A small image classifier, trained from scratch.
Model: 32-pixel images, arch mlp_mixer.
Training: nadamw at rate 0.0011, 10300 steps, batches of 256, held-out accuracy 50%.
Data: trained on photos of plants, animals and fungi (iNaturalist), 155796 training examples, 16.9 epochs.
Rows from block 3, named by matrix and row number. Rows with one number belong to one neuron. Each number is 500 + 40 x the weight over the matrix's rms, rounded and kept within 0 to 999. All counts start at 0. Numbers have three digits each.
# fc1: MLP up (model.blocks.3.mlp.fc1.weight, 1024x256), inputs 172-255
# fc2: MLP down (model.blocks.3.mlp.fc2.weight, 256x1024, transposed), outputs 172-255
fc1.493:450515549564592474493502535442545544449460522530461544454523472458575557466501477523477492530518511509465541568547533397458518513436515453435437503478496534491478573556550476421524546503464527484481462456455557583477504492475442574488408494536428552544
fc2.493:547511559501527490474514558418566492504513525572479426503542441526543428511465523535536529535548507441439489541470575521528560493465505519493464486536489532465515494512503539494515501454465518525517458534571566516501565534474564461445469521515471434477
fc1.494:456475500561475562490474499471402579504498525524478546433499510469560509421563526568543481451508573503503528466576531526490462503520478532512528482467495542421493581498468489466527464555456527517521555540527530499511466471538509525494402515549513518536
fc2.494:577515469493498549426554596563537543514419495530500455524494492569477483468468459586480479513463404440462531523460524470513509499485483483395495493525436512514447400524622502541499497530497519521521555460487469530492493481488554505425457557504454440595
fc1.495:563531500473540531545492493551507504490579543491456520459491474522484584475436524464528454488551546582511526480483512431539537538552523471471503502507479493515526485515538489440409500491548530506526514541489511508493484481471505450522498503542498457497
fc2.495:516514518472519481559505533476497482480553521454468473543460531528529520442542513504540463462506545413558482492507512515490481639477498539543461531548464523518470480453509450444475434518462456555540511484496497470525514510573478496449487444526497535505
fc1.496:466473521426528564488496453520525579431469459524471432557537461509531462530430568494461550451535514552424550507570565519465482476463491489500558517511485492452376566526456533450452475524443568421478539467474523491531490449534459541467410484548460535559
fc2.496:515543478470493500481449504447490425609501539462498459516527518505577500550463453511503483536546544510554559449520542513499557453502541464572461545508469545493454533525441493477464459500553559577558483554499491472460390540478550494478523481439536497495
fc1.497:493482562564560528472536507439484415487510543499478501506501490445566476477568627492517468504508584535482480487513561505443492506487557442445482495510538511415476464527458529514487484442572566492502466509523526499500473646506597520487516431490447507526
fc2.497:493484520495512503563523550493534502512465530572420458467552506496528473543527502463550503525524464536501505513450503469499532486518530519552503506521475504449497520487513446481482532477557587483551498504506466558485498529502515491453512492545480482483
fc1.498:488470470579537535474553477527496487478528462538463481450559470483473493472460524430437533527495510522535499475491532483469538513521512500551499515516480489557483496563446485446495553511557553487535468466423454471463543499486541511487440508442429499545
fc2.498:453454460454462472522497520465576439530491516479509472534490426455454502443474495539555519508479489492450523518504571514508514483516593482483520500473487513524486465460523441491510536527450453595538526488454557501527437467475530544549602480452555482482
fc1.499:474567510531574514468428520453479516539502498526456504463503450475477445473548537442536481499485499481481506505514528496521472546478504512476471444430528495463466452553482497393493557462528511480483469469453548491456524503480467470491472603541446509549
fc2.499:466453516478504533545557466518565509463464538523443503495563500580507497554518475560470459569568488517491514570492476455450472459492492474463477518539451469493474569531552486515405519554498478492540473453509454511497472488442475558455484513547503463486
fc1.500:553523481459532567416383547478572516511513452547467525524489479514535510439458551500548493490535529484488510559551477628524455479591485484513489536511497484540492508552521499535451427523543484496545438496468529526499470520555492432460527538491492459536
fc2.500:452525506572494446522491487558483434464451580553484557465523438521507508531620500502511424452484494587464480417422441466488507580523507506476473509468467467574522473569460507428501529490442528472441460443490509518460468413466447537535576480548497531482
fc1.501:552452458546521525474494560527526501433526507516455510524503496425540487511513539470482494514512425548479519454513506472502484509586543544486489501481555488554475509565431551505477508535484549537474455579475566527497466506508507480492508501520482472511
fc2.501:454540541477389459468478462482497450520552442442489492594447530434512473509526493513534451488546509432525483533514548554459534564461479566574482521531550492434465482481465592499517516495474486519495546451528505473473502471538576562449432530498485483459
fc1.502:512481441502509540482541469451559490475523491476464480431497452478571531472461518510495509458523535441496522501494559487488500511474540462458507458489489498508490429640459557481512551510539509516511489506498500533439552528489486431529491379486505470534
fc2.502:473605551509520502501468560466464505477475505460450482474518510542534490562458445494542527474550565521444497514424509488508556471429503513530511567534553601543554485475512513438484451520521460475432451550449500434520455477459463576527536490513497483558
fc1.503:507525460532501554539480482507474536498512459530502487483513470465492510420445507506462483553544518475474503506477474491456402458434534453492512505523531460499475417481456533476524434624520573553500423537514516568413503580463503508476593558522527514496
fc2.503:508460506499454454492501476508521442528504506538489488537543448417547510527460495468496504490475523512504508389429510469486547491495498528521508503553458510482510502433542541490511454482514455474548487471449513461499512447480509536534570515527406436526
fc1.504:485554511519492514516487416476501517473506406499472489551525514488586485486483468478541558541498492505530499487514457445468490488477457483492456485501561494510414543554477446480478455559525603517416454487450442519500517533472481520514499563444498547501
fc2.504:596527477443503488503491474557509484524416483461527415502499489481504471459572466467528513537477504486459516462491543476562499498522483488457429504453551478517491478458523552410443488471519552544441568520472542517475464586504411484495470495479453476487
fc1.505:521392423561596551482521472527485477524439536550509483468471427500523500465468498463560493544482516489551568469518534538515452398533526536508487420496477435536453520516515521507494474544557530563485515580449535466492462519539567515392471604563494436511
fc2.505:468482543545527460470578463427512548429481438518479444491492508511491503537524510535494496458450556481524485493481604492497594450511437364505502465534505482445516407499484473525512497512551546409375538540481499524467492478465611504435531528477548499607
fc1.506:484457521535508515519491493469523534486513430522495432568501501499520503477520481505522526535533468488479541488537507489517478525510501498459534501459505537546487538583495480459454505569564574482532482541445560533479530475508480544472494483478487501420
fc2.506:539592506529479508490447484531474494486498494484514437481497467474484478454451560524444506411516524460502546494510502498503501511526513451506524488429537450509558478460414536515520544491459539430515554533535517520458524534461524504507464493498445531500
fc1.507:491545537522487542497504513432448500474511490481448499465474440538560557490504497543476480468504484568524550510507467582457466538482516554489544485484461504530477557484537517511534461523545495540491528489449511509475477527406537604478469542532469502469
fc2.507:421443565552494419515511564501564493566490559468567394497510517459472478438492502538465506463496465493510510529531527508427531589511469485528461542505560542512433491546539486481519547476506494572475486491485488520534543455570528533564613554509468546531
fc1.508:472518528546520438499544550505497456409574423531445498519464441460560491531526560490476475501567501614516483426509444448525456486505546467476487482474596476486488495519508547401498541541566538545452424485533508410441514555513486526509511510519462493525
fc2.508:511537535447448507545480486439479586468566522437440463537517465431551466497583531504538443506500436603486529488516515498471499490509551482444467448522474490489564469510529540512487497527411463463513495447503522508495467610513484522558514438517444487465
fc1.509:477489530540502481491515485421500536467501364580503526461443506464553518479461533558489482562569583506465483548547421498478392434479449500545560497506545506533498524584499460434441471433509495508480446514500470519451573493477561541487522455508494445507
fc2.509:509485450500523454421418491474491549490471544565579449502525486505512550421480469497592513428502488534454537511488477455458503526483542527525475503412510404478548522453528520515556489552407483564575572491512547482489519546603438502470527441492501437538
fc1.510:472520538519516466494503454501498497460511496460511491558567490462518541496492524549417435513496499530527579481554537493451483499453511429463565473526506537499503555480399515520509529515569482495495499476520519482525410507533573518503438508488446508494
fc2.510:446543536514425547359483509505463504470576536471549544485491486539501493554473523525529471507496518534531502544449517531538508510564483579594462528562493450477492509484453498497498536469505524458497486561505491433461524547481532527572478467503595489503
fc1.511:586477493509458561529517538496464503505510485511489508463505481516464523524453517504473473441523483537517483537544551540521464498438542457482466464512517467455505470547464547466459512437490547485489553535390541541474535555526561515440451453532529520574
fc2.511:552445495496522492511541534513572571496498492537505502504474468449478500517534493454520494504464475495555460515535417511490507498481511517505543563488472545505505511486495472464527484492408511520511558444528425499551480483440424451487483457476560536477
fc1.512:445472521563463483482428490498482463477545486562445426520483453528559478513488449504429498555474514618533533528509525435463446462530495473538466455482483564506518564560534466506489542499447485562546460492475496523481478523522535499495497525457419524518
fc2.512:489486533437475517508548525497505588490511517468510464478506467464480571533480470511509480508494487418486495468491455477465512502534480523597488526530496470496439513545550528505476499504504499468594508480506482522541524468506473480509488456469523475510
fc1.513:516438473497511539506487577518493519501422423531467593409433502490476480483500538467494466483463471496505497500598416569436518448600491497516556471439492458532498414516535433477524495535545482555441512527524481445590464576474560452530527495521496539514
fc2.513:552525580517506470451449405522491497496478488540435441560599492561529530511512461528451428528490521448486489554445559477484538543535454402507441549545519515581510544515490538468443485466563526466451517488513460562514522456399530463466455479487438538536
fc1.514:538427466450533479448470540521555565505494496439513467463514565497464513539453512526557438490551510586544564524510447564550506492466542555474439515495543505481549511573527534504501496553457478476522461542494510481552474473509460454514449548506493494438
fc2.514:554467544431462517522498496476534453458431489523412507555490493537488525484569561488538561533493489509402488575332469492450483442473527420492449505530499453567557493478472545516470569515519509490544478532499474536430473446476473522436460504448568515551
fc1.515:518486533530467574475564492516518474531471504492497520527479369476479551491451529446514503507544476504549488474523481485478479476495467445512501458552481547482537479519422536419440521529464521494466554557529535522472481473559615416482474478465517487552
fc2.515:483557492550537535471429529530568530458433507453553514464493459501465496499465517465518497460509558478544477500500486498498484546521474457461466532449503482479464495533518458522541485471544482514432529508467444508524506499451493555510486530553533511504
fc1.516:524492463520489457489549533530470486517506521590440466510534462457493458467515554490465423518515476512500452523443499512473544414503504463540524437514522499571456498491495443447403500485442503531453543551437491529461555514559476547482511544565518509529
fc2.516:459478505514561466455494508508448425529543490480495478468482487436501524494519531531475598530504512509498547451410484501553351512538488473468518465557489577513508532492457523482474522557505460499557510488522510492493497460573563478513457503533464539477
fc1.517:505483481488528549457501478487554491473457572432470443479560507484529519478532475476477583481505495516488555514518503483444522515443558493545492465521550618479463499499475532487451516534528476462497458502508533590469495566552518528496447484476469522535
fc2.517:487566478515499495467481499501486508509593531427480531523503480525533511531423506563497502508531508543431515485481466504463531526479531435472512536439475506552510525532416429512518417550527493524504492506429519548543454483489560593429528459458518524506
fc1.518:446442490497486527532507442520498558480526506440458477452522470516531450520435510530496473456465558524474450478541503481415453484448463456507481509477523516423489486542444495474515521501508458525520507433544579492488431504497495499422478532453515475522
fc2.518:525497518465519489421470580533507441485468473461555461467482532458509476477516525523489438516449462480465526523522427440478508501554452522513499485491479572527472439487505461478498476486548549460437399492549466581440522555520554460537556530522509456452
fc1.519:448450509516563452461486498474502501516545472530508559464516491478461545523479551462438409522545449528444481465459461491498464470546505498472536514480538484495489437565468515521458544550548556510518495474504491490468539512459432509487477530462487506494
fc2.519:532563511522469496550499466445542499561514477510543477521503508475484477443477527527525509523534599437520505584451573467530485480470528548524341492499486511513510460473489503534577459481522440463460590510483543433416562508472617550463524511420566532506
fc1.520:503520500507500557492557544470501522511474452470483509429535497443542578451538496502508494541535511511532490498502516485491470442465501530537471498502486468473404526581463480495424570512477496501522482476475462496534555499478515473494447527523535458549
fc2.520:493491513534435488508443503502499568511467460448480460472489555462506408507499508497536518534477475506558472521491508514478509550519466536560531496523508504500549455500462513461494460514512514547532495518548549532553584539567479444505549494480511518479
fc1.521:448496473536516477476518468563454423511503476533473514426469422508461580455451500447491460508481543501548500540516500602472456448547490473489503436506471556505482533465615544402460624605532488495495558519461554482441556533514500485475452546578520509472
fc2.521:497501538610485452511495452468482614531551537577484416493492521498537444500489603576464482491552431560470489538506464491394467610534487448500492500498500418414509531483473467462526455491481471494524506534556544586546532518518487520465500495520490472547
fc1.522:549504506509485511505517598480507453474424437474433440462475493411516549490493455550489486518523526571561491486485433471452455465499573516516511497500483539501471463585481571414445467517540517497435493542509469503450459519515531508494506541568496471533
fc2.522:513492484477477422505541519457525531563557492481516540590547585500493482511490526471601497473505530480515470396554500479477471548487435537517411488545478538485455517425479506503446424488518498525564521557465548480462500531542513439496519478475499599447
fc1.523:469559442478524496474552539550501473489552393468478555474482495447525495465539557586541530538546547481564426454480449531489449473548499518458495497567478465470508490568490442484476549514547547450445534531507461456548509458531468525485495516526593555489
fc2.523:603516560523461551490431537522490535448483487468538486490544446463457527528440513451478498471530504554488498474502541485513531469465535442490492465490506487502456491529490551536517491468494513589518491509475507481509564596400454460514448506460446506518
fc1.524:497474489467465503507597483512462449505499440497447540450542485490545512539491504505489548482485581473523488475487603603534546454449494532509520534538547560506538474559477513457488534533548502483503465484480525504539474504553512524452526444425527516472
fc2.524:517486500520554600483465519427419488494481544496485433482574437540430518486514508588495486473494525448493522523475475534559492518521530490457470545487455516454491534566484550455523538501562476493499571520468486447493538512473442555455503506531500470482
fc1.525:484494531620511519501500545408486443497538527484497515455530514500505563550501485487444467561488538547431518437578491504459495521515584490494489529491549543471496567513466533465494559591473506550514519534512536442630489487537512541551506385500495534491
fc2.525:469509500431482441473508561459510467610487485490551453562498517529579511441548484537469483542477505455544476533503456541439454480531454503580534449485461522531482456499550545415528506625499452494563497488491543433426452504514581552388465462518550504456
fc1.526:497439558526482553577510493449477541466524479579481470534499489475574510478511522533513562545483479443494512496501402438504471465540483542433508476452471544515470519511544502473507490499522508434536475492442514520533468557502441477486491505574464477528
fc2.526:445506494496403516443501470453506493435506538447497507504443517515502496540486413541495545428515526540436540512538538493521528478503547509468492521460523535459498459516478502558465510497522508534538485462460475462493480433557524472518495450491581510542
fc1.527:525468524497505572495456530401478510428566521491464561473493506517445527479468535388528476567515563547557482469528492547442432460461534479516561473524482556490485550610532481468447477517486501435527465496505518505484437515497499517514469477522482527469
fc2.527:572460472544467463476449466499523484523457498574490545479542429506554479410520416523502586515538453575525502474441402492556527499601591531513506455507530587547481493573505484511415571532474494556507483409508501548497482523532501446546443471522568468527
fc1.528:520424498555532570437446609441461455489509530516416469566453468487455534499514499475488467540539520553483491523503526519496512469469546482519467471501509548453489490526484503484445497477552563495464477496575503596460462492569494509492537477491572534550
fc2.528:493462505459501511552547504473480488508516516521466455517536501553481533446548477491408532547478541403554442562527557420571453567466469512498479439472429518553546482487523527499580518446551497531454514560431469497495504530486459540498548467515500546504