config.toml
image_size = 32
norm = "layernorm"
loss = "cross_entropy"
residual_init = "none"
max_steps = 10300
weight_decay = 0.1
Rows from block 5, named by matrix and row number. Each number is 50 + 12 x the weight over its row's rms, rounded and kept within 0 to 99. All counts start at 0. After the name is the row's rms in percent of the matrix's.
# fc1: token-mixing MLP up (model.blocks.5.mixer.f.fc1.weight, 128x64), inputs 0-63
fc1.64 094:38 59 66 65 55 41 47 68 34 47 50 43 45 37 43 62 74 49 33 38 47 57 44 42 56 72 44 41 39 63 68 51 38 44 54 71 69 55 47 39 43 31 42 47 39 65 24 53 35 46 66 57 42 72 43 39 75 52 51 43 55 39 50 38
fc1.65 083:37 28 54 30 57 63 48 49 38 44 65 39 48 68 75 41 67 52 39 49 54 22 65 53 35 58 34 41 35 51 43 34 60 49 49 31 31 60 50 48 41 50 48 55 40 60 55 37 65 64 60 40 55 58 51 40 55 74 29 45 69 60 45 48
fc1.66 100:50 31 34 15 36 38 59 54 58 53 66 48 24 55 72 33 51 55 65 53 58 25 45 44 57 51 72 55 43 43 47 48 51 51 61 49 55 56 28 63 44 37 50 49 48 52 50 44 45 65 68 52 62 69 54 45 58 63 65 53 43 26 42 44
fc1.67 102:65 44 50 75 52 44 50 63 62 49 60 45 46 45 31 71 58 56 58 43 40 71 49 44 59 60 41 57 41 45 55 67 55 50 45 48 38 40 53 58 62 26 55 51 31 60 50 61 71 51 63 54 66 64 59 45 25 73 29 79 37 51 50 50
fc1.68 095:36 26 42 54 46 59 56 59 35 47 48 42 36 28 42 46 50 44 40 50 77 51 35 35 54 20 47 59 43 77 58 58 63 64 61 48 68 40 46 56 48 65 60 47 42 34 55 47 60 56 38 43 41 36 54 58 53 49 44 47 43 72 77 64
fc1.69 111:64 45 71 54 27 69 50 48 61 42 50 51 74 32 34 40 47 48 58 53 69 69 54 43 31 43 40 58 61 69 42 48 50 54 47 58 59 43 46 52 41 62 36 47 51 51 23 56 39 50 49 55 66 43 53 33 66 20 53 68 49 55 46 73
fc1.70 088:47 30 49 49 49 47 53 40 51 48 67 51 72 69 95 67 45 47 61 58 51 41 61 50 53 16 53 41 55 44 39 37 46 52 47 48 33 48 46 53 59 23 54 57 60 51 37 57 64 56 38 36 61 34 48 41 55 53 44 37 55 45 54 31
fc1.71 117:39 50 45 55 43 40 53 53 72 30 50 44 68 33 35 68 28 51 56 41 52 74 45 47 57 71 45 51 51 61 43 45 58 30 53 65 59 50 59 46 73 65 61 44 49 51 46 67 81 46 40 40 52 47 45 57 56 57 33 64 64 63 69 64
fc1.72 087:48 56 50 62 34 48 43 59 54 37 64 50 52 37 26 63 51 50 44 56 44 72 37 46 47 56 37 59 54 63 32 45 54 31 22 42 52 24 55 34 49 54 72 53 45 68 56 62 62 50 66 40 52 68 39 63 54 30 44 48 41 33 52 74
fc1.73 088:76 47 75 46 50 75 30 76 51 48 53 60 74 37 40 49 59 42 49 36 52 29 50 40 54 64 63 49 55 34 51 44 45 52 56 55 34 53 49 49 53 67 46 44 44 45 40 61 46 48 23 46 53 39 68 41 67 34 43 49 38 42 26 41
fc1.74 105:54 53 49 52 51 57 50 41 51 43 54 63 50 44 44 79 72 48 41 50 36 52 42 51 42 46 50 40 57 58 75 62 52 38 46 74 65 56 57 34 26 57 31 53 44 17 51 52 43 52 70 42 40 47 46 65 53 60 56 61 79 67 36 41
fc1.75 096:53 59 85 57 62 46 57 58 61 48 51 51 82 41 34 42 47 52 71 42 47 55 42 49 46 40 58 56 58 51 66 46 55 43 62 58 74 67 54 56 45 47 44 52 54 51 63 71 65 45 74 41 49 51 34 44 64 70 54 49 39 41 53 82
fc1.76 118:69 59 78 55 58 35 31 67 48 39 49 35 74 36 32 48 62 31 49 42 41 69 44 42 48 60 49 59 57 58 49 53 50 34 51 59 64 27 44 39 47 50 67 53 55 52 65 59 56 52 39 49 64 59 48 52 32 66 68 56 56 58 43 77
fc1.77 100:41 33 54 42 44 46 54 58 58 47 47 30 29 56 41 75 48 36 66 46 43 31 58 44 32 48 46 63 55 61 55 47 38 41 58 47 40 52 55 40 57 23 29 58 48 45 70 64 64 39 86 54 77 31 51 53 57 52 53 48 51 49 40 50
fc1.78 101:49 31 33 44 53 39 48 50 64 60 70 60 57 71 59 40 56 45 55 69 62 35 59 43 42 36 61 72 56 49 35 51 30 46 42 59 64 53 31 56 38 31 53 71 80 41 41 45 32 35 44 55 40 46 51 61 40 47 47 49 56 40 41 28
fc1.79 103:47 64 61 60 76 61 29 49 41 35 48 21 71 27 40 43 54 45 53 58 67 70 44 40 53 33 49 60 49 51 41 40 49 63 47 71 70 61 61 58 54 37 68 30 41 37 41 41 59 65 58 34 50 51 48 46 60 45 52 41 35 49 51 55
fc1.80 081:45 54 66 62 53 64 48 39 50 56 53 57 88 31 22 57 49 48 40 47 72 69 45 57 56 58 49 62 60 65 53 52 53 52 49 59 48 33 40 64 53 33 48 56 48 48 41 62 53 45 44 45 33 46 47 47 49 74 46 39 56 53 58 91
fc1.81 092:41 40 28 35 50 32 50 49 47 63 53 38 64 58 54 62 68 53 46 44 54 52 55 56 46 21 71 43 52 70 34 51 43 33 53 64 65 46 46 62 51 42 39 49 52 47 78 51 46 43 45 42 64 71 58 51 13 60 55 52 49 54 51 73
fc1.82 094:39 28 40 33 49 62 57 36 48 60 51 56 31 68 79 39 50 50 28 39 47 49 46 47 40 60 60 34 53 71 67 40 61 65 48 43 23 54 55 39 33 54 76 48 60 58 48 68 43 59 65 56 56 54 54 46 50 46 50 59 63 40 31 47
fc1.83 102:43 48 46 37 46 38 50 58 44 50 61 40 69 62 53 59 32 37 36 31 45 21 44 44 39 71 63 46 36 44 39 27 40 70 38 37 27 58 63 46 61 52 39 37 54 60 48 46 57 63 66 49 62 63 44 66 74 43 51 71 54 50 46 50
fc1.84 108:68 51 59 35 51 54 48 43 60 50 51 39 54 39 33 53 59 38 50 54 60 47 30 46 33 74 51 37 39 55 42 34 30 51 59 21 45 41 45 50 51 78 59 35 48 45 55 56 62 55 62 33 61 66 49 66 75 51 23 39 56 48 61 59
fc1.85 090:47 36 37 40 64 37 63 45 57 55 59 45 36 57 54 29 44 46 41 42 40 39 45 45 90 49 38 39 49 51 58 27 39 62 33 49 46 42 30 54 58 81 56 50 38 64 56 54 53 59 65 46 57 34 54 50 57 32 61 56 65 42 62 68
fc1.86 120:40 62 52 54 71 53 58 54 47 35 51 53 23 46 42 54 58 51 61 48 19 62 46 51 56 56 47 56 60 57 78 55 53 56 42 43 51 51 47 38 38 60 68 49 58 56 45 75 86 55 52 58 48 66 50 68 39 46 57 48 55 26 53 75
fc1.87 110:64 51 62 54 53 53 58 54 49 50 59 42 37 53 58 54 66 27 32 45 31 28 56 42 56 42 63 31 28 61 61 59 30 39 29 22 57 68 53 46 44 53 70 41 38 51 45 58 63 38 45 34 55 57 51 54 79 55 42 60 50 59 55 48
fc1.88 107:59 78 50 64 37 42 51 45 38 41 58 34 34 54 62 53 63 46 54 41 58 66 50 52 59 85 65 36 46 41 47 67 62 58 62 52 47 53 58 42 58 45 41 61 55 56 51 55 84 64 51 32 47 55 43 32 49 24 61 43 67 54 62 50
fc1.89 097:50 64 35 36 61 67 50 70 23 53 59 60 59 60 66 73 45 49 50 57 54 55 60 51 59 31 52 61 58 39 24 63 46 45 52 72 54 52 41 46 45 74 50 51 44 52 52 38 60 34 20 46 43 55 47 52 50 39 43 30 32 60 56 34
fc1.90 090:63 33 48 70 65 51 40 46 50 46 53 37 53 47 67 41 46 53 51 53 37 59 38 54 42 50 49 41 49 79 73 47 66 66 37 53 24 47 51 25 36 29 51 60 49 79 44 72 60 48 56 54 48 55 42 69 61 63 54 66 41 58 60 52
fc1.91 110:42 46 60 32 60 12 44 42 54 62 48 38 60 54 53 31 47 48 56 46 41 54 52 46 36 52 46 33 55 56 34 15 54 53 55 48 47 52 59 54 53 63 72 56 48 64 56 40 69 61 62 57 38 56 52 39 52 50 67 50 55 70 78 32
fc1.92 088:56 43 48 42 51 60 52 29 49 59 42 44 32 45 79 36 74 63 35 60 33 31 57 59 58 50 58 59 52 36 59 51 41 49 68 25 56 43 51 58 53 43 36 44 49 55 18 57 38 45 32 69 61 72 55 34 61 40 54 55 55 48 52 52
fc1.93 099:44 54 24 51 58 69 59 59 31 50 50 49 53 59 72 58 60 42 49 49 48 35 59 63 36 19 48 48 37 53 65 54 50 67 41 20 24 50 59 42 51 43 46 51 47 67 72 59 50 63 36 35 45 41 47 39 48 39 33 50 63 42 54 65
fc1.94 090:51 38 47 44 40 64 52 44 38 41 57 41 50 78 56 47 56 65 33 42 44 66 65 57 53 66 44 53 35 44 68 54 67 59 61 36 45 44 39 64 63 44 65 48 48 70 61 77 59 69 78 47 62 54 38 46 33 40 55 55 57 71 60 56
fc1.95 105:56 59 56 48 35 58 43 61 51 37 33 47 72 42 48 37 59 49 60 57 54 93 46 47 61 62 60 47 51 73 72 65 61 51 60 66 58 59 54 55 80 63 58 58 58 49 65 61 66 51 53 63 57 57 39 57 63 58 47 56 54 63 57 65
fc1.96 114:57 65 48 57 39 61 44 58 71 40 47 46 65 35 42 64 78 50 66 44 52 61 40 47 61 55 35 54 54 37 49 49 55 63 38 57 66 56 60 47 55 46 54 52 43 47 70 61 56 56 43 56 64 60 37 50 52 37 52 68 56 71 70 94
fc1.97 103:57 12 20 43 37 48 54 46 79 68 68 50 41 63 45 25 45 49 66 58 71 56 60 51 51 52 59 58 54 40 51 37 58 47 55 61 47 55 62 43 48 57 46 46 43 66 49 62 66 56 45 60 53 60 50 45 33 57 36 36 56 31 51 40
fc1.98 090:61 62 30 61 31 46 50 69 46 41 47 63 53 38 23 49 31 57 39 66 79 66 45 45 42 64 50 53 66 49 32 57 42 33 47 69 45 53 46 53 54 40 64 37 44 39 74 43 51 49 61 57 66 49 46 54 56 39 25 55 52 54 37 65
fc1.99 090:56 53 30 71 65 43 56 49 49 52 49 46 55 25 27 56 35 40 59 38 79 90 47 53 53 58 33 55 57 43 45 52 62 45 34 51 52 45 58 45 64 62 58 49 45 38 70 51 55 46 41 51 58 64 48 56 47 56 72 57 58 54 73 38
fc1.100 092:60 35 48 31 44 38 62 54 47 39 62 47 32 59 49 85 62 43 55 62 53 34 40 45 44 31 33 44 45 59 66 54 51 47 67 71 41 52 56 45 44 37 51 66 47 38 61 53 62 58 50 49 30 53 47 35 54 34 32 70 62 27 45 65
fc1.101 096:49 39 40 52 49 58 44 41 51 47 39 45 24 61 76 47 32 39 32 33 23 23 37 42 36 51 61 54 39 44 45 37 30 57 64 42 45 45 69 42 56 57 55 59 50 59 57 41 61 58 51 55 49 60 50 56 46 63 73 63 61 50 76 65
fc1.102 087:59 38 68 43 57 58 68 53 65 61 46 48 35 74 50 74 52 47 61 49 19 46 58 58 52 22 55 55 55 64 49 56 57 60 41 66 60 55 49 51 51 37 54 39 58 41 24 39 31 53 50 53 48 59 65 53 36 70 42 26 56 66 50 42
fc1.103 117:67 31 68 55 48 67 50 49 39 37 60 36 67 53 56 50 56 47 46 55 53 54 42 51 37 22 52 54 59 41 42 70 60 51 51 44 28 57 46 32 53 51 38 50 53 51 71 76 63 50 53 48 31 70 46 63 62 55 70 52 63 61 76 67
fc1.104 091:35 54 51 38 76 58 50 37 40 41 46 63 51 52 67 64 48 37 60 54 55 18 45 47 40 52 35 46 54 31 61 34 33 42 39 29 44 36 49 48 49 44 59 51 38 63 77 57 65 46 44 51 43 48 61 72 33 38 55 58 52 69 58 32
fc1.105 090:61 59 61 40 13 35 47 25 61 47 43 53 39 56 75 50 45 35 52 39 59 40 64 70 44 45 56 57 53 48 53 30 59 48 33 44 44 43 42 46 58 45 80 47 49 46 31 46 60 55 53 44 84 66 50 46 47 60 57 49 48 47 48 63
fc1.106 096:43 60 40 32 68 53 44 42 55 60 44 65 59 65 72 36 53 35 29 57 34 36 48 55 44 44 62 57 62 53 39 68 59 42 45 34 38 50 52 43 45 38 33 49 71 56 35 57 58 62 58 60 73 42 33 32 45 46 57 35 81 42 55 40
fc1.107 093:63 52 42 56 44 42 59 43 65 50 48 68 54 30 29 57 34 51 54 49 54 75 33 51 46 49 41 68 68 33 60 65 49 54 48 65 79 59 43 58 65 65 56 45 55 71 77 45 45 36 44 47 56 52 62 71 49 59 73 59 58 50 46 46
fc1.108 096:81 23 43 51 51 48 52 44 71 55 33 46 48 38 34 46 69 43 62 51 54 53 59 40 43 57 43 60 42 69 41 49 45 40 57 45 33 34 47 62 70 23 62 41 53 70 58 34 47 52 52 50 28 62 41 38 75 58 63 49 58 52 53 51
fc1.109 093:43 38 39 50 48 34 45 28 53 63 49 44 35 62 72 41 29 66 28 40 41 15 65 47 58 62 63 46 36 44 45 57 61 58 65 39 45 59 56 47 48 49 25 70 48 48 46 59 48 65 37 54 53 30 57 65 53 39 41 45 64 41 58 45
fc1.110 096:46 71 69 48 27 80 54 38 56 59 56 50 34 51 69 45 52 56 48 42 45 65 55 53 33 59 55 63 52 55 61 22 47 55 50 50 59 61 29 51 29 49 44 52 61 36 60 40 41 47 45 51 30 28 58 47 51 57 78 60 66 39 56 43
fc1.111 095:61 53 64 48 49 25 41 61 59 48 42 49 59 42 28 54 63 37 32 65 58 64 47 47 67 59 48 49 60 22 47 74 50 66 26 43 54 35 37 39 54 47 23 42 48 57 62 41 63 43 59 52 43 60 40 36 54 60 55 55 47 78 56 59
fc1.112 087:38 49 54 72 55 65 44 52 47 40 56 53 29 23 53 24 49 49 44 59 78 69 46 52 46 66 49 69 66 50 40 38 50 51 73 55 73 56 59 46 50 78 59 59 52 53 52 46 47 48 36 43 57 52 40 50 55 41 35 51 34 45 26 41
fc1.113 134:44 61 82 63 47 52 53 31 52 36 45 45 64 58 57 41 56 41 44 51 63 62 38 46 69 62 54 54 49 63 81 50 56 49 57 55 40 62 48 39 53 57 37 50 57 61 65 66 69 57 44 45 36 33 40 63 32 32 62 60 73 66 59 66